Rows from block 11, named by matrix and row number. Rows with one number belong to one neuron. Each number is 128 + 32 x the weight over its row's rms, rounded and kept within 0 to 255. All counts start at 0. Numbers have three digits each. After the name is the row's rms in percent of the matrix's.
# fc1: MLP up (model.blocks.11.mlp.fc1.weight, 1920x320), inputs 107-213
# fc2: MLP down (model.blocks.11.mlp.fc2.weight, 320x1920, transposed), outputs 107-213
fc1.617 090:076083140119110155104071115158083130114114128126080028182140083170080119103109109152182146201133069126089142155083150148119131169161157118141095150164116096119071159166147143117161078124101130193109167118144097152107093180139150115110145133073037153044132162162111096131085142106098133164141133128137142194157154151142107
fc2.617 089:108108134095157146122133154125127138150120090105165152161185085083206175161179089099173112094069098094102161119165093087118124174136126129066165178162116165172166101102132137055105089205108095143120103102128132211038195101102132130148168114151145129117139085138082135142159114072134098102151105148181113156103145080173127
fc1.618 100:079135088105132111123051107161077116079109150160168080183166095098077197107199063149148153090156148091104116098134094081106073089147130139097117141109117110146139159159153166201111113210061108156146148110118154168135121160143149046112127150076086141175186149098114179191145141118092146111115135129147123090151073099111156
fc2.618 102:147118129152145180084126126084132148115144133077138115170155153091107149093170169158129095142119152107127162172129147151106171118159095148089133113083135105177141138170145142108153162045084145091097200147108177121143088114096112115118096109138110133124141167067123137135126162151112155153151107088163132117072174178139124
fc1.619 098:114066159138094144149132133091187111116063129110093154155160139118142174061183089146140136106167082147114104140124139154142121110156120087130149163163112113088107178158088130134120113134135108122134128130045151104132111142118140150090113109111114129182107139113223089146133127120059139136156147167147124163198169127171078
fc2.619 098:185157124152134099107135108087130151178095175120147174107053161093085146138210106127084123110179154158101206145169164191085138115145138156074048127148100118133098207115181177131117120116137168107186119040133160112057066156158128146092091132171172177117110083146105118100178146098139113068089111137127166144121182147141114
fc1.620 098:154133123139096072121139102120085089143093072130175125140109142148121154079220131073090012118161092137082150092072156146074165119113083127142126136151130157164103095084160098137142168059117117118140222074139109122123184105149126115147143130153125123094069087115077121127126135093098120128181152132078128126112104126085120
fc2.620 100:136139132091108122163164163119160153185188140156094132120150153100149145177063122072150137127056112102118089062164112137172171141097141104087115151134101177162136147127140178127147119185111104132110083159112159088181094107077179108098161142124091108135117182160171154131123107066149127153088118153077182166086093109168111
fc1.621 093:110145188086076090151144160117175140121147136096087116111157119128164077138136127124073100150088131113074108234151107195118080116055150162072148149120191190119125115136141154156144075121150144112127096145126117159119092136132121186147137144155112143171169109210133105170173133086039124113146149183102122076079159130172129
fc2.621 097:083139120148205152178101121136105169104144138116134189110191132138070112160113139106171104185181152130093181073126121158083116083165106126127139095150147092118162198110082138145064120104138127127138170135102205141196147128147147143163076237144137164108113116117133115141107150083149167056131121145152133061126111159164133
fc1.622 099:113122156151122147128117105094167107171055099163107197102118096127124172134100104097176143155166136140144136118119171094123148074147127126179096106141140140162166095110124128111125195167105092157107189104145105165145105098129147128175110067106143101117172082125071217154090126103128145045164199131108101099176096068146098
fc2.622 105:143206097073109179120125099067126143144126161125168103126175145138152108107137149145083109110103153153122181145168141124146167141144082179146201127102155170154144154109130098108133219178088099088180110139083146111152122151129083172090162123111126098160112135100097204158095141117095159164101184097159157115096128173101100
fc1.623 100:145072091157119146129123096090104113111111099144098125175159105154130193112098142206164151171116143129146156090103129065125133125166069080170073137107044132153148124132154125131141137116138163096127176119202156145084107076118150129186084117115144153083094182102140112144170149139138130095092145148113095115141131141090174
fc2.623 103:107094123152096138162116102092109138159150113126146157121118077078122135178075160086143153098164091072140109034135121126105086095131044177202140105159119105118136144078114171131170137079103151097163103187147186135030146093180150087168086135115208179155130157168179136113095090126117122116117120145122105133147122121137143
fc1.624 095:188169160146138143169106116148144160061091120109138043202136101154130112131174109161130184160120103153088110088157138156114179144067126128151112145108124172143163093085151085123045118154073123111144134135160154124107103125095110167155100121106144085140162107146084129089062116113166116124115171152078109109117102193093150
fc2.624 102:160162107136141140156112167129109173129064098098143149089138178121171132131112146091104183131158140212054113146123173119116144113133115188143114170193130157050175154090143122124119113106097129174136154162104159199079148087163151093040150121133130099131157159082095136099151143075144152135158168074144137090132128178153169
fc1.625 111:119121146149179158111061144112167121134139163139127133124066112144049121062143098144135187128131111157123097121116135093151065142140076142051151128137103160092130162161130090134169104094130180176125081115167138169082126127139093113141114114151114080138105090098112095112128150160126084101157160115121148043145107145185185
fc2.625 105:132075226128175147108148187089107094165197148148145121042184088171149082161131043136115197144102118190125063167140121104158164207164104168167124104121115136098107133106164131120142145108181141168152077116101142168122059104122116123168151108155167068118173078206146147129110146107147147156144147103117113091121132116176135
fc1.626 106:128087085179087103168108117121110093174080143136106142128115159150101164102147126113196124135156134158093170162164142114130095105146148121092101131107110182138146100111169111079185135127138119114148156129135090115112118137154151125154126070133179163128146155167172165099153088099040163121189169106104152101149160182143101
fc2.626 103:112178082117085165124116156118190130128112149171130126134171119065145120129190131137126071182184154120161102102157141157130179159132133123177086120164118095089125124142133128150100152200145135078138179106089099109166180170122090136163135109108187117144118159096169125176108095135110105108174115212173126125099139127148073
fc1.627 107:128098171151162106133123109120179130097116074175103097193118120064145165100130182066120123133109086073162123153131110136191171190136106125130111141102170125204109186138091123096115109129110088144128160141178083100174167164196129151099124097190110121099107144136093123134104099156077136074174148229121139162132130135137127
fc2.627 110:155204120179096157120124160151157119090132107124110096146179102137101132118092160116154136180141132104158132165148075143156138166077082133154042156124189127128153182056137110153111144163086099175052080168159089121132098160135119143129124063144158102090093120125160085079167156101097133154123138165115119154178101159143089
fc1.628 095:193151130140154158092140105133119169149100150115173149113117121146088152109172110115150125171093135162051181158141131122141135143169155034114065113122078119094090087137163103094093077115153144110171107135130136131103088157152097151141118104168089130148177043192147128114172130113129119090153128130168132076074150168185087
fc2.628 094:065183137158177127130132154084156174116126139152108129189116138126126100114118127137181111153107153132094142132109072146153124144119141113073087162094145127094124111128102126113111177133147173144102067137126122116119123227108076156112138183117141137160176112127157146144117137141109093112065102145136162138107152101134118
fc1.629 094:117115167116165131157107103133148143091151096113084099141133175122093092158181195140146072095138094154088147127119152132145150129143153093118095127105077124148080143154095082163131135071060127127055145167138111147152115117111058123075117150084101132095172112142146176103145112068126088128160120122101104141143060154103088
fc2.629 091:156131093118128112136091214047136155148145128165183113096115082117088136139155135111109167163155134112086111145155176143125157151140197225127125125123120105111159115080128148069191180143136141119132124156131082130122161158149152159054137105115112168117152134078112131127155131091130083069186147213145132202197142117133133
fc1.630 102:097154108144101154130176108176127151155204199159134062183190128101158109117094066119092119169178108119100125141159101120085154141133078180124147138149184126106183122166099149155162107115132125088166112143180130111115151146094184111099130109152159196133099103100119161159113134126136178151158097133051169145098169129091156
fc2.630 106:125161121156117079133115145129121110123103094125138124149148121069156067101134147145153121148143160138165105111140073174133123143127114148148120106063193164153151160114087105094186075183126162188177141210098121114149068105090146152102148149191159151137131147103144158107078077112122092108133145105110139127133080049116120
fc1.631 095:135093119105088137095176114157187099065138093152090140087140173099148122122091150131134115167113131108115167156137094099118070060151148138134111167142149152099113148146105172158154138162139118109118157147114131118091117087141163139107104048097065181093101178096132177182137093132098129160159187084102102146127128153131109
fc2.631 104:167131114083155078164086146096129137085072143145139149088137118175135137122188122085120125122113144212117158141137211120138110133094093135056111092095121150114138124079116096121119070136145113141081146165140136134134174128111102126228123158156173125145117100141138115060194090127155090137121167097125121057127107104177146
fc1.632 106:145111110157091104160104141148152141145116134105158118088179123114154142190180115110129047089160172130085100115120148104205112114039124151089145117103105146122127132126068127136080108141082073130171119135100061173083091165089107131117176089147141099192150141057115192127129189091081198098138139135156119128166081157169117
fc2.632 104:103131088103175138177155072094093107149096168152136161109191107066068173157067189141149161132115140133140138122169101202124108139131131131145133099116128160125165125119115144161158138150124119043090144144119178122144125087194121136167141141173139154074137109148233157117150121098112158140119114147095129092091124114160146
fc1.633 091:168101125104137082091152147155118122127149157107155162139098191124115117106134149112064154151128133127128110105102143126077163157152115074125101070139119088159116172163112104173085153109124107107135154159152124079205115149124153161135197070111146108125125099129192156186155155062109128115121105058169185110140137102078142
fc2.633 089:168089136095138200123204156095114121147120135106130120086108099126085148126151153113104114065123085110092109162153102110141209135072166101103146076087126080093159063115115082179142182133142177131128048120133098181152116127154121115127133085113182111131176161147086116096098138127164120153173148139123101126107179177120142
fc1.634 095:104106128108101175097131141167143127080077117124070115088121109168139118109154140127149058155132155143170130087090146124132099167077072167169163106106180092103152157109123189124139124112131139082141087143149086154096074167100188143072147185113044113127141111124137085117127150072151117131146199116184051180089141119089115
fc2.634 092:112112137106186125163158201149086133150101096145168170120111142190103168143129078143125117121165171126102203203145097111146088159107085200066110171152117161154137115105098123124171057105125119139080118105127109107115106119132116089097099103092119203110078084109186124179089132069104122152162183045079137121145075186148191
fc1.635 096:213182132112174129208101138167117178114105095117125110132115098053091196093160157114167105111209166151061130142145167140114160100131159128161092116124114131153139112150103000132079160088109161187140142179134118120111120115166105120177135166087139132108103060154130090147138153102137088100125079087142167127107104081145082
fc2.635 088:104170085123082146122217148144116076169113096105204113112113141126122118127162176132109134125063092125124169173183155112120023149089176119113154145095170098110153107064109126138047080108139130105147088066070107120197125103173154124106146090152052068131107130058148069146097155131147120107134157157123141162108082184138181
fc1.636 104:156135151093140155108161156120152104180126189128099140096116133152132099123157113138136184112097083190136128104156084120075058121102071182092162114124114094161128195181117133127143113111075152110106117144154124186119070096187091075132191102140145068084158174105095122163106144125107141090190079140070088054112074159045138
fc2.636 133:140132173122159180207164142094104173131171132095118172154158121119120108160158141133109083076095072118159146127180084105074153084137101084141091097085135154184099154066106058109120138076113104133116133124094151141119131090151108130181139129135120146101192140141105076184080157160113116148128128116155134147120091100060170
fc1.637 131:101154096095102186148083075140166142181165143171090137127161111162156111136073175144163130132153082108114176103138110111122185144148128083095090153148136086150073148113184142086096148126163124089080124138096105126097116108152142141119183133109092097085185111109100126132147072087141137137144028150082162107118168047168131
fc2.637 117:082178185099100168141131075130122096137142139183137120156156091110126128132106174126114144116150128100128142100106091101087190133149168126122103157136122137155163186122156202206153077130090122135106116103170091091118140097140131176124152129128099099083140110091108141103186112077122180089106104076089140132062097113141084
fc1.638 112:123080094106077137143167141171169099080121140181076089106118117134183149158131172122162114055085137101097133126081163128140163201099170148145145146152084133103124079132124128158143150131103124143169127097108094078140141135148159101111136141111114149114117134223165111142088136136144163154100179108145079108086138127151159
fc2.638 103:111108206186173163128118142023183188168169123129181142104161149098089156052101108116102151150066106167137166163182132106132139129106046106117103125161113151116100105139148155146108142104119108125131084094096175115105139160168132101083124087190131167190145135145113130136147156133134111140127113164156114074185162097146115
fc1.639 094:064118146094087165084113111104144100124092072137145138131151143153147097146126101132158109109117156111126114096084083172146148168127124112106174121097066117158105092108104208155092111121101075138144075126141069154135091120125088069155127134157136159083148130122141156132103091115141171159187111167112103159125093108144131
fc2.639 102:110113114130128193105114093126141143178136156122149158103109135087072166110160088155101141165130075104137118087123118088129121154172062163097110187140128176109035166096152096141116122123100167108092148180079124106140136129138082137145102113098186180160194139131159123137162115119156099111090186139171145111110181170150090
fc1.640 101:123066122127135175136094203148166161126134135203122111137125148138131155113172118142130169107129112130151153139122128104159060166114147116107141118140129081090178110100152114129136075112096109162139154153131088177143128141131124157111187099168096119165113122118115139163154172119109123128122122078125118137147161158092148
fc2.640 117:103126121107140170132137108109153067105138110148199082120099147090130145138171108158139123120128124036085137164111111137108130147106061114178115156079164147162140135123086132083132106141155095187132109122162112175194166138123128140152132188153146088080102150077035115104159151134119143151104175115102158130109133102200151
fc1.641 096:087128142149146110174081148075146146121107136134170094149139104136164114151156120104087153140191210090118076107099069104098113120128149148186107147145185141063193141159096165113149100098145203134151164096113108143081081142125133098170155133155128113070162078155096089156092138101107148152181117126160104166111094212154117
fc2.641 098:140106183191193165123149078105086130122138129125118172065193088116132103166114184122137121125126120159130093111080117118172155123138082121165139101160093122209107115128110141211136182128136106155095084180134115142137170113173148150112072132163094115140135147116102129091123140107100105137140127121151103115188146137110122
fc1.642 092:127136082125089153102068142112136093125161139136133176051167117147123110147118078178094105118137137146175120171195169101179172103158129159115146088150171131127132157142119134145100102064118097139135089135120090150178117169104135145129149160133103077118103153143120173131186183147117161099128143076147135210146119103094124
fc2.642 089:122088046113198127114145122142129122179121114142126097154190137148151073102128123151109096115130170108168066151145131116116173126111170136138175171102127126192102114129136121153118118195099101159142103175119117061142085090083138143098125153102158118171155215184099151095121109121100118065133098047078170119122153135136104
fc1.643 101:101168125128076122128159133111167118134121149079108136081159124132171095148102126092092143146097096144120108130148077161177134124097100145099126107063126110083100179148161088077102083159120147116101133104137185187130138158157102084145155140105100133103113115183124155118120162162097159135134118135119099160167150147194085
fc2.643 097:136091158122100120157134101147114122154008130129112189076151147128104140145127099067089101142159162158069149090145116144110115125090093081130067181114077132095117166093123135141152137201148151191121096107083116156097116135139196145142063139113122121149065126160106136143151108077116175098190079080122110106182120160151104
fc1.644 114:077065134158133113112129143094128181177113180152115195104113138136138077120150147130115113104115111139114094087134112035118093140101140177081095153079120134138127126125114113126181078097152140105151106106133133140136103103135095119119123163117104117123098111148152148185188179137097118107090124106138126164128120114164037
fc2.644 106:119103105122076079123184148128093122174089173108084090088093131174129124134161097125146138095126114175170134108137113098087129172143147105111137137123110125141089130117099097145139106170134198147113098107090095037151121168072101182147060147108164132209167098149171146125095212067085138086075120092173136165111108117133085
fc1.645 091:156166196140120156074154130091087165127117116097119114093118108192097131125148103092157113126189083134108144103135089128146169158108124111140152090143153165115170093141110086167135065158168092117140136145115126024137202109123106131117076146130087075139102093121196115157139148126113126109114170163115170109093099173125121
fc2.645 089:096145074139125134146157087088180140149131146124142090105158188214127160121173088037194139191081098142145120146124037104103140111086141171114125139148059173128128149138132140145138097169129089139085124172136113124112165180084125105132083146101091167133125125161136101093094147164140107154099148167141151153148112169152143
fc1.646 114:096095169129110110103193136157097106206074140139164083175088118127083104097131108145166110132090123141126129123065084176133071112138090090161152152092151124153129121083097127085146130136107123085187110108101157116142106130136078088078107122144189131229132110146174158155134145134127127141100125166185091093194138109083141
fc2.646 120:161147176126091114092177141113157086135129118103119152139106115119173157103162106125113147086108169155138115082179146103094132170109117113093116109176097147087080158086137091097158125139106165175195132165127124153183123143118123140151094180114183109142138167120094134144151175133109160133151114153111126119134168104177093
fc1.647 097:110108105126134111108145155064116101131199186084106206127191091128169123082170119113105110124119078134142102134126103156112142121130116165090068170174115088134087139133169121092135189120124098127160135154183172146088118187152151150148176073108060154144101108089119102108077113141169132174104125092156150132161146113124114
fc2.647 100:148089145138139141138155130149130126133191177120148133133092109145170119125130105167159139095179103094138123129078163125194092153126118150147104130131125167136160151099194127068144077102158122108148170111163159140176129131123137110129082120118082128064112172077112140132165112076134159136110139116130164147210152058175126
fc1.648 095:119111135168156155156074131184146132149123102125119180119153115166113110132051153139137107091113085150193198148160123217186109109082134129209169037072116127120096127122112119157099110130182112106137143138136115126143122171144165161071128155114159123073119176111130073117165091107121112140155116134119162134206119136138154
fc2.648 099:077114130129138080128195119144134117094077155136144107115086144091150144126195176159097160138123124153170181188093163150140094099097115148147174117122151084142158130175125100170140108110078129131120117077081118120070110149133140145147117103128089112137134122130125107123132154064125132065129084150095106130148145163063118
fc1.649 098:149116123164165103114087128090070105099145107087191118074095170121079144130155134158115149129182181168102120074119139148095135118147172106186166106187081137135174113128147066091104183146113119143091140062124169100151086069186122092098088123102083110112136158129122136098123147095146064146138122164151083179135066147135120
fc2.649 102:073135131156146142191111145122071151108097135109203141160188186148129146133109134101132136164148146192117150135088180161116115158142133130137160121146137146155215159144097117129095146152183088161145157096138179138133169065105116086119156115160124118060137128108129143116144164092177168130118105137135139094137146152140152
fc1.650 099:092091148165169141153082184128086123166138140093110160105122163110081164079127119146123130119140136174109092136109173132144125156125168113158091118130061138124145137094068120179139158065069128161124122110153156137121123189150120143152154076104191093108098149145188133134135124134134100149164191117135115085123075150116118
fc2.650 095:144124087075120160117104154080110163138155171060176117100100142117121172138132071160169114186172186145130055158099122161112121158189136140139159154122119106064080129068142121113163113137159152146161104157110179116133142163125108111135115125072196124152169172146154168076070137179148088068147094130168151078115163149116127
fc1.651 095:086108187165091131153113126202191174149067124123148133189077132132132128118088120099158080161086157155136121144096119204151156183108176134077112150171116130142135148109123177174135166145117124095158173163140192093106072170107090105096103114130140117111142125134149174182092084163094163141146128098065133061143198101118114
fc2.651 094:077125082126063111113132162109181177100133162147102153118111152147167165125127143113111094107179156106096113158100071148133194199141159122147135130167151137131088121086127120135176144102146121231086210121125102121134113091128093125138136087168126103183167131084121147162103145139104113127147140102070145157161184152119117
fc1.652 091:129104122079100135092177092154172070077093124177137153142106114190053085125144112150159143178130155151115168160121130097132059160167109178158124092198178143095130120170149145062123190132128145171119120095137099070157150182146129141092084136134135067118106106085180143107120144143120089144119209125159156109088155128065149
fc2.652 089:064145178157119115095126155083114134124087182190164151124196164086114129164049179157110133113138128136136093090108166133135156147143125085156153154121098107127151154182119255128177136144143189136133048095081133128089116137185063103106117132172130149153131053128100165141121137176122128171099113112103049091140118107126050
fc1.653 102:126072148196199158121144105083130134138099104083080142224095194066133122124125143152161160116109104121104137161114113101170111166082079160178149136100107117161086136148095110126137103085108131123158165087165169093085165194092118141148111161143146129138138138135176146112083115138063173105137131166173096067088101161044074
fc2.653 099:104069130118181148111146083114127156120156171105115101161109109182155126165178124092156109119096083129056199161156143207062114136153149149165162130146145189137081122141135111079126166108147129057140136147078171140053112138144150147170117138127141156131160115165148096139091130148167095136181148195147125124143082163121082
fc1.654 096:138128158131075089159132110114109133172177056117092161106160138108169105134100133132137164141121138109091073199169174163097092157163198183076155098137085156177062159174136174118161137135124090129081097193113121108147133081135111098079172176105091154173155175129157153130159108122043103072139175139132147103095138065156042
fc2.654 097:135117156102168136199160162071123156069143147142156160109124105124103112128125135160191156134153163152154152124139113111112081100135116124139169072162146106089171110144129137161097123065106100088184172058144196210128155165168113117089141100119113147101120150148134061156117137120153106126105110122076067109092091135183157
fc1.655 106:160147169140125166125099107131166097053080133105146110057140147130112146117140095085167165192077116151128184181158093119173107181199156150169130095176135114130134103141139160101120145105089100085147155131119117184118131157147199121155137105113195111079070157144062117080079108095087157166131189081165150196123134105098143
fc2.655 099:131092115108106097088113148136135128098135113177174176165054119163137090135147108147113112131183152180064080127133220129118193169122105073156112118149090127093148131107149079094086091135091139053128132153124130174178163095141070111228146084108142169131140110149106119166134139167163126174126195120176096090114134100126159
fc1.656 118:179184121150221096144141125154179145082148163061182134080136148067179113143147095078039130115102112116162132166162145119091130108144133121148132077123108130169103116167162112139089094108090137076120119156131124101148156173098106177084136150119125101106152118190163144115122133066048120066157168133174125084131150140109139
fc2.656 114:128160107179085125144116121103169106150148079147172120158107129105159162088155156161115130166065099161117125161094091121098128132148112169096135172119094027121109044121135129082102124074127179088212133166158092198163160113114132158117085114142123120128121124158118143095142132093093116121215097153090102135123203160092119
fc1.657 091:105172149118138188075092077133085140118137135106066117187150110126142151065131130108128179121127075091095155113114108118157130150192104072127150168108115116047113114165179122134116101145123153177139183103144108163127157142143138124130145172084148095111115094145135130172142022132172147167144112087116107194086141147101108
fc2.657 098:125122130123107213125088110176102120142092132097118150162086075149128160111108209110111131130103174136140177113166127096100156091163084139130113136200106110186147145112164145172107114106167150149122106141113184107128156188120101121170143172125149098049106096088168167136119171156124114132112061148132117153165112136114155
fc1.658 107:156175138072153135144129171202115128100109162159133161131149099175070098169202089080106119109143063131110115132194117073156111122161162184068093116139153114122111133115157127127135091145109076147169173158104096115123118034103134130163152082173094122164188114095157128138120134082180178122120134135167093150134139137140219
fc2.658 113:083131124149095085107137183118089140149117153130136094068157123140106143158157138142149133091148101090087120167149118130091124135127137080183128087107114130134099183143138124100090110078169158129135162097071220132101184072117074122153119144093103190166128139149127124160099174134066098104137193114120119156171088116138113
fc1.659 098:161128140083115122125149149098168125160193095103144121071121136110117111079155154077065128143148047110157126150121201116146173167104155176118108114132103154151061141128151148173154137098159085105125111151078129110187179137137139123041146127147102108085120135099182167146141128134138151126215111153081149163150132111122107
fc2.659 099:168113158086095180091097090031085161180133110124131168204116114099102162097118168182090188098138137075156173172151120137065142121147136110062184082143046112100154129124127117128162144122084164104161139091121138066144115122109115199077094119156115091151172136127128052127114130119169173106103119139167153124112179133118127
fc1.660 166:139181134095126128102129171094120062076133166120115099128067113156157142085183162133070080134115183157159146114130042136107198140146120100083104092066152094112120107066105036142149131158116112081135092150130140141109137103172126138183122094102161132151094157105165137142095139131175124180066053117079170162197143147061190
fc2.660 126:126144100144050082141147127121085110142116131141159170173138109053140105136144148137146141112105149100156135103109188085147122088155137115114081117117177080109200084134140140090168148162109145164172161150149077078126103085172129139120137132169081113087149128122125166099130125136134136137190110077113225117094152155108145
fc1.661 091:173139111114186096160129105211172110141064163104102102106123165114113143115166138151117152141118148112064141137142105184142142105145104145171128151123120100106082072177092146093147091111172137091155085102157139099114126093049105143077125117095191075091103135151165041109106096108185074186122102129120175088112176091123121
fc2.661 096:095093139118170097172129132055143174098138116165140088142185166115136126096171174066146108153159104111139170117108165129118139048109137174103176186138139083144147167149167146123117103140141141113111155149130152094163110134081125163107108156161110161122130177163129138099155179070121135154096076104151114117121157174138073
fc1.662 102:119109161119110101117155058001123121112098110114157094138178097129115140150068093136165130126065103116153135145107131090108139134176136137086143144118126140130167058130147149186157153193087128152165091116169120091115081108102115052191101097112112186093102192128151090157096182150124135126081115104088145144095122192112124
fc2.662 101:128131147141088159124092121098124175152104087075149105091156087127155145099063180108161136100142068115182152148193095125122146090174104144150208082100095071093133113224127121184143173043132118069135085158131176096103137100113187110120217139133121138129130151116159138099107138056145141148154086114099138154109101117117138
fc1.663 095:170128061106121142107136120148160127119147147147147118181114129132102107029172104167082208196153071129119208128105144110123136174162089129085104097169138087193138135118174085119094113085129167139171155118134127166165162181185153177148103108065177150127159164124115160116161140130149115151155105121121208170111133116102136
fc2.663 095:182117097099125173096168084074106110114101150103125173135125182109057118150131135164062205088170121095140144129142151116121099067097123135094079128155107117156159136130146111117121082066088116125133103144091107139114117192150114092161116064121139167120119192147138112085159169139132133098095151095109157128105110178143142
fc1.664 107:156114136150116152200120148110116138128147162106158125162126141154141148170146186160178098139137153122146113141152172126167204135086116117133119141111138137074157161154102142128129088145131147079101140190114102080180086120067124127109150137206156118195102153110141146153091175143090141081123114188075075047157161079077202
fc2.664 111:122086113128088094085124130113163078105131169191142125123108130169186162126143091148158072116085126154114098109099128082109148116113066126159141166160094128134121074089110152157155157142117182138070172167108091134179146091110138107162172104176064143197081119164169117130066107125151139143124128141128093119152167102109112
fc1.665 090:140078098112135128119139166124113117174123161179113148155126102153163152171096149178117118118128083193163171129135084143124145169147127118135170147174110095124072147067116161142156106106180177124061203086108131136194118156136141181121154146135097161114129106163076118130127129116150077165115064123080149147160133147109133
fc2.665 092:132144160169149168171104168093070092135140121102163138161176097150172113109178132118130125139102145109164102144127161106131106191112108178162102116098151166134152124090057087132134115123052103107188153053162116127069136130142118120135172088124070092132155164074146116166055162109119165163130144106182173189103107171179153
fc1.666 109:124068131132103179124109077074095162144193134127160145156156059136121142132150118153092149078098162148184178098095120194180137102109119161115063125113181069105133117136215137159172191109100158101096128056081082133111119132116077134158146121127144127130094114186058107154154171174092142127116098179085143107085126105079152
fc2.666 117:176133092115175144174172101099107101125112170176155154115139075100138131100136111162096132097154130145126108049127073110156150142144160151079130150115137113133141138113169078092134083151068145089172085140138156138197096108118117078125111128203094157102142122189100105104125095144078138168147076126118146133142119110133141
fc1.667 094:136158132128162138098122136086147165132118137152145146103140182100100048094142065131093163110143098136061097141093130122157106160125210127151131131091069105100136113062108090107103127125134112120125090093118141161124176138147093121129052102124125106161125151143196055192100110124126117127130130132163154093075082153131117
fc2.667 092:120123146076111152142198113188195099121121083064130117128099201173089152124117113138137135141115145147134117106180116097082097160160110115174128115131094093119121157144114141123091118150150124148156126097157086071117122149151098195108200085145108166170078141130084154106111121088122145182171143149142147139137096153158126
fc1.668 098:102135131167106144094168069122155156113149100140070080065169171143070151118108118116176098119160207153151161101095123124145125096107082099132152135109126090165164142128112167120120188132145093175115102104149141140121149102137132121106094149107162080150119099141108113123162135097147166141170101183132070168143129091162166
fc2.668 096:094133089083110191085178106144147107088102134112133087132107158113106133150106129114151085090140136146092150139126139087121125123098168108056135102082105086126159046147094085157079101104113161061144156145102061145065133136158159138130202112155159134128108107121120150098185083167128196144188133168180081102126115150153130
fc1.669 103:118106158136110099110131112155088130214076128097191141104120148082152158089131083130156145151095109109114138130132102150126112145104150157170075137113096149135116124133111088134079141123168156153126213114092110155085129170126127153139148127131080139154094169151191101151096112162079136080110125118138083117122142087125067
fc2.669 100:094198033093144121107118112147118105110109122135167171091079167158161138098150168172098093116126127162138088174094123151077084073083081165129158135109140157081111083120156152127080077104190103047121128139089162127133155100148146100100150149169123114141155145096147110077177152113199141121149134132143093132169086149087138
fc1.670 107:139086129115091122033116125155136155144074110155108116128129112033171142112171181126108107093095121197082161091160128081126127109066190138107184078107148080111130141145130114119099169167169137178071145189072086125108088113135153100120106101115106109111133129141126141184098117104121068133115149077113168095057089079130105
fc2.670 108:099141123102155129119091103085145212146188110127198163159201114141114118109123105116147165160129140129139092153166154156148137164121166142132143131160169098087135124130106134136150109128143088089123060121129070068103145114096131142142177148093127117142078172153136148128198083120150071104150115090112138116086148158156105
fc1.671 093:128152126138131115134160137150175165142067064152068102114134114124191147118111074083113057153093099156087199111120169113131097200056102114106112107026184178155122133101102095107082122143160126095144068147110146098144131157182119121136096167124128110110141102151209122127111124139115108112174132088145175083178120116159075
fc2.671 099:140105104097118067089155111086121117097201090126182056122101101137136146125139159140153175085052102112113043140100129112106156090167165165128073044092147151159090104127135162119109120069146127082157130137178120102114100122115130163133150128130116101112179103096117177116132108190123119177087157171132140179111084147162152
fc1.672 097:086204176105104109156192129155103151145163105143099105094092135073154151096071147130143129104070122127155184111172107119101171140140173151187094096141152162128085075076147156074126144136069056055124142156193118107168169164107138094147190118117162140088131133115168167118150114127102133129105116089106092113069142158092061
fc2.672 099:141135196135094157129114071080139135147153141136131107159055109116145149118156122145125089126139115098136098158130111203112153138136096143062053133086095152122086156095161124125156115084086135131098154109190126140113118128156072191129130141197172146112094160096092152132129078132140103111099132223172132118134144146146132
fc1.673 156:156132150046125098150144137066116141104188198176095116185071121156165179108125112113087121155160137115146107107097082163132145127199147188123167126076169083111122081083058108162184117093143128108180128136145126110162125118083100104170124116208134132132158116170221123109087151143124088121044120110098175166100149177117161
fc2.673 124:102163137152069080144180133121094050129132113129134166136146170103161155127146139112137175146143140121168090124116093159129048137163128144090127162108145110120117081173171138119130131187152108163171135184170120110120144104120149181097119157138089088145177126156112205123213103087124122050112148092101164107047157117043127
fc1.674 094:132194148082129099141160108138127162211122072134130064120083148158112099114100133103164127172185130122135112118101137056145164144151111090053131107139124143101116112082144191134142126104148112128122077053149101143148084091147160094118141176116171107103133132110132191149141148154113082145084165147114165103116161132129116
fc2.674 090:107173185127055127127102124127134107169100136118176094106034102171119091156100056109159160068153152145150157142132173173099158197133110094099091091121114097108105083122155095103119135134135101094118102058146134161116169160205141108167105135156195156141143116112117122145141131080151140201186163161141153094074154118168061
fc1.675 096:167105147100134125102111032050139106142088142100192059116085134098143137136084129135152088146071142087125115164187117163140118116104205114081106158124151094192089171070141160131137132110120093133128154192092151133117118138132121145066114120133126122127133192109129096118108072109087107071177101165149129160138147149146137
fc2.675 096:125123081138195065113150106116116124071120074044130178126163137126089096146174137121172117085110110090129116136059066140124129098116084126106145152111142139171152107186099172152113092137103115121164039117136102119105123145178128144175184134172157184193078138177126136140081097171114129133087122203135115151119088105135073
fc1.676 096:146163107147138165109081132171065136149168102145129136077123112112169166148126077089167085080108152171047115131121130141132114137093145067089139146083092074159130082100075084151045167112122114186120126173133177169153088108145145138182095177134137154068119153162136159151095091145075029133104166101123111105144111113121106
fc2.676 096:081186090154130127150100087142113171148153107103128149128142117084104138135134184147059161147147142077106148130128170176070173151144118157084123110104078137153126137109120157081141141155136128205134137171128142141207127159112202090146110189097143159119186069130115100135100115125085090134078172120081127122157089088136074
fc1.677 099:132078125110124131108167142128117139123152142133103074105148119108113142143115160142092091116099114151116186148190136155161112107116073117128091156084128052073083103106162098168140177052129132113125143124100097179055085148124108137151102083163132178106158128104132111165109110100124133085154137066149143175120151077106123
fc2.677 102:114104121094084165085123197061116109103199108087100141103146161131179162127123138109117086125104051094075139125150150086119197192175081100091196125117100128120136137085151175083113118080135159158105082177094151120124163133110113106150182077166107128116138131097152157093162107094138131157160159097097140109100085083092166
fc1.678 095:145185099135136170141123144129132143099131129136136124111150102167117078152097169132095166150088135108181106155112129156089135174145131193090117126127158119169094159099152159117131160158102089124131093146117122142122132149156109101111134168126062129034234137088105086166107107160129106148166074102171140191129088123125109
fc2.678 097:138201151157086182141181086142076101122117132205166104129100133127096197130114102115123177137117131203132142122139114121102140146169131147072091116144109134119173169171166143102174116133078167140157137081159114127150133115084122211107157115107101135143126174146143128141131085114093124152101126132084095106066133138150170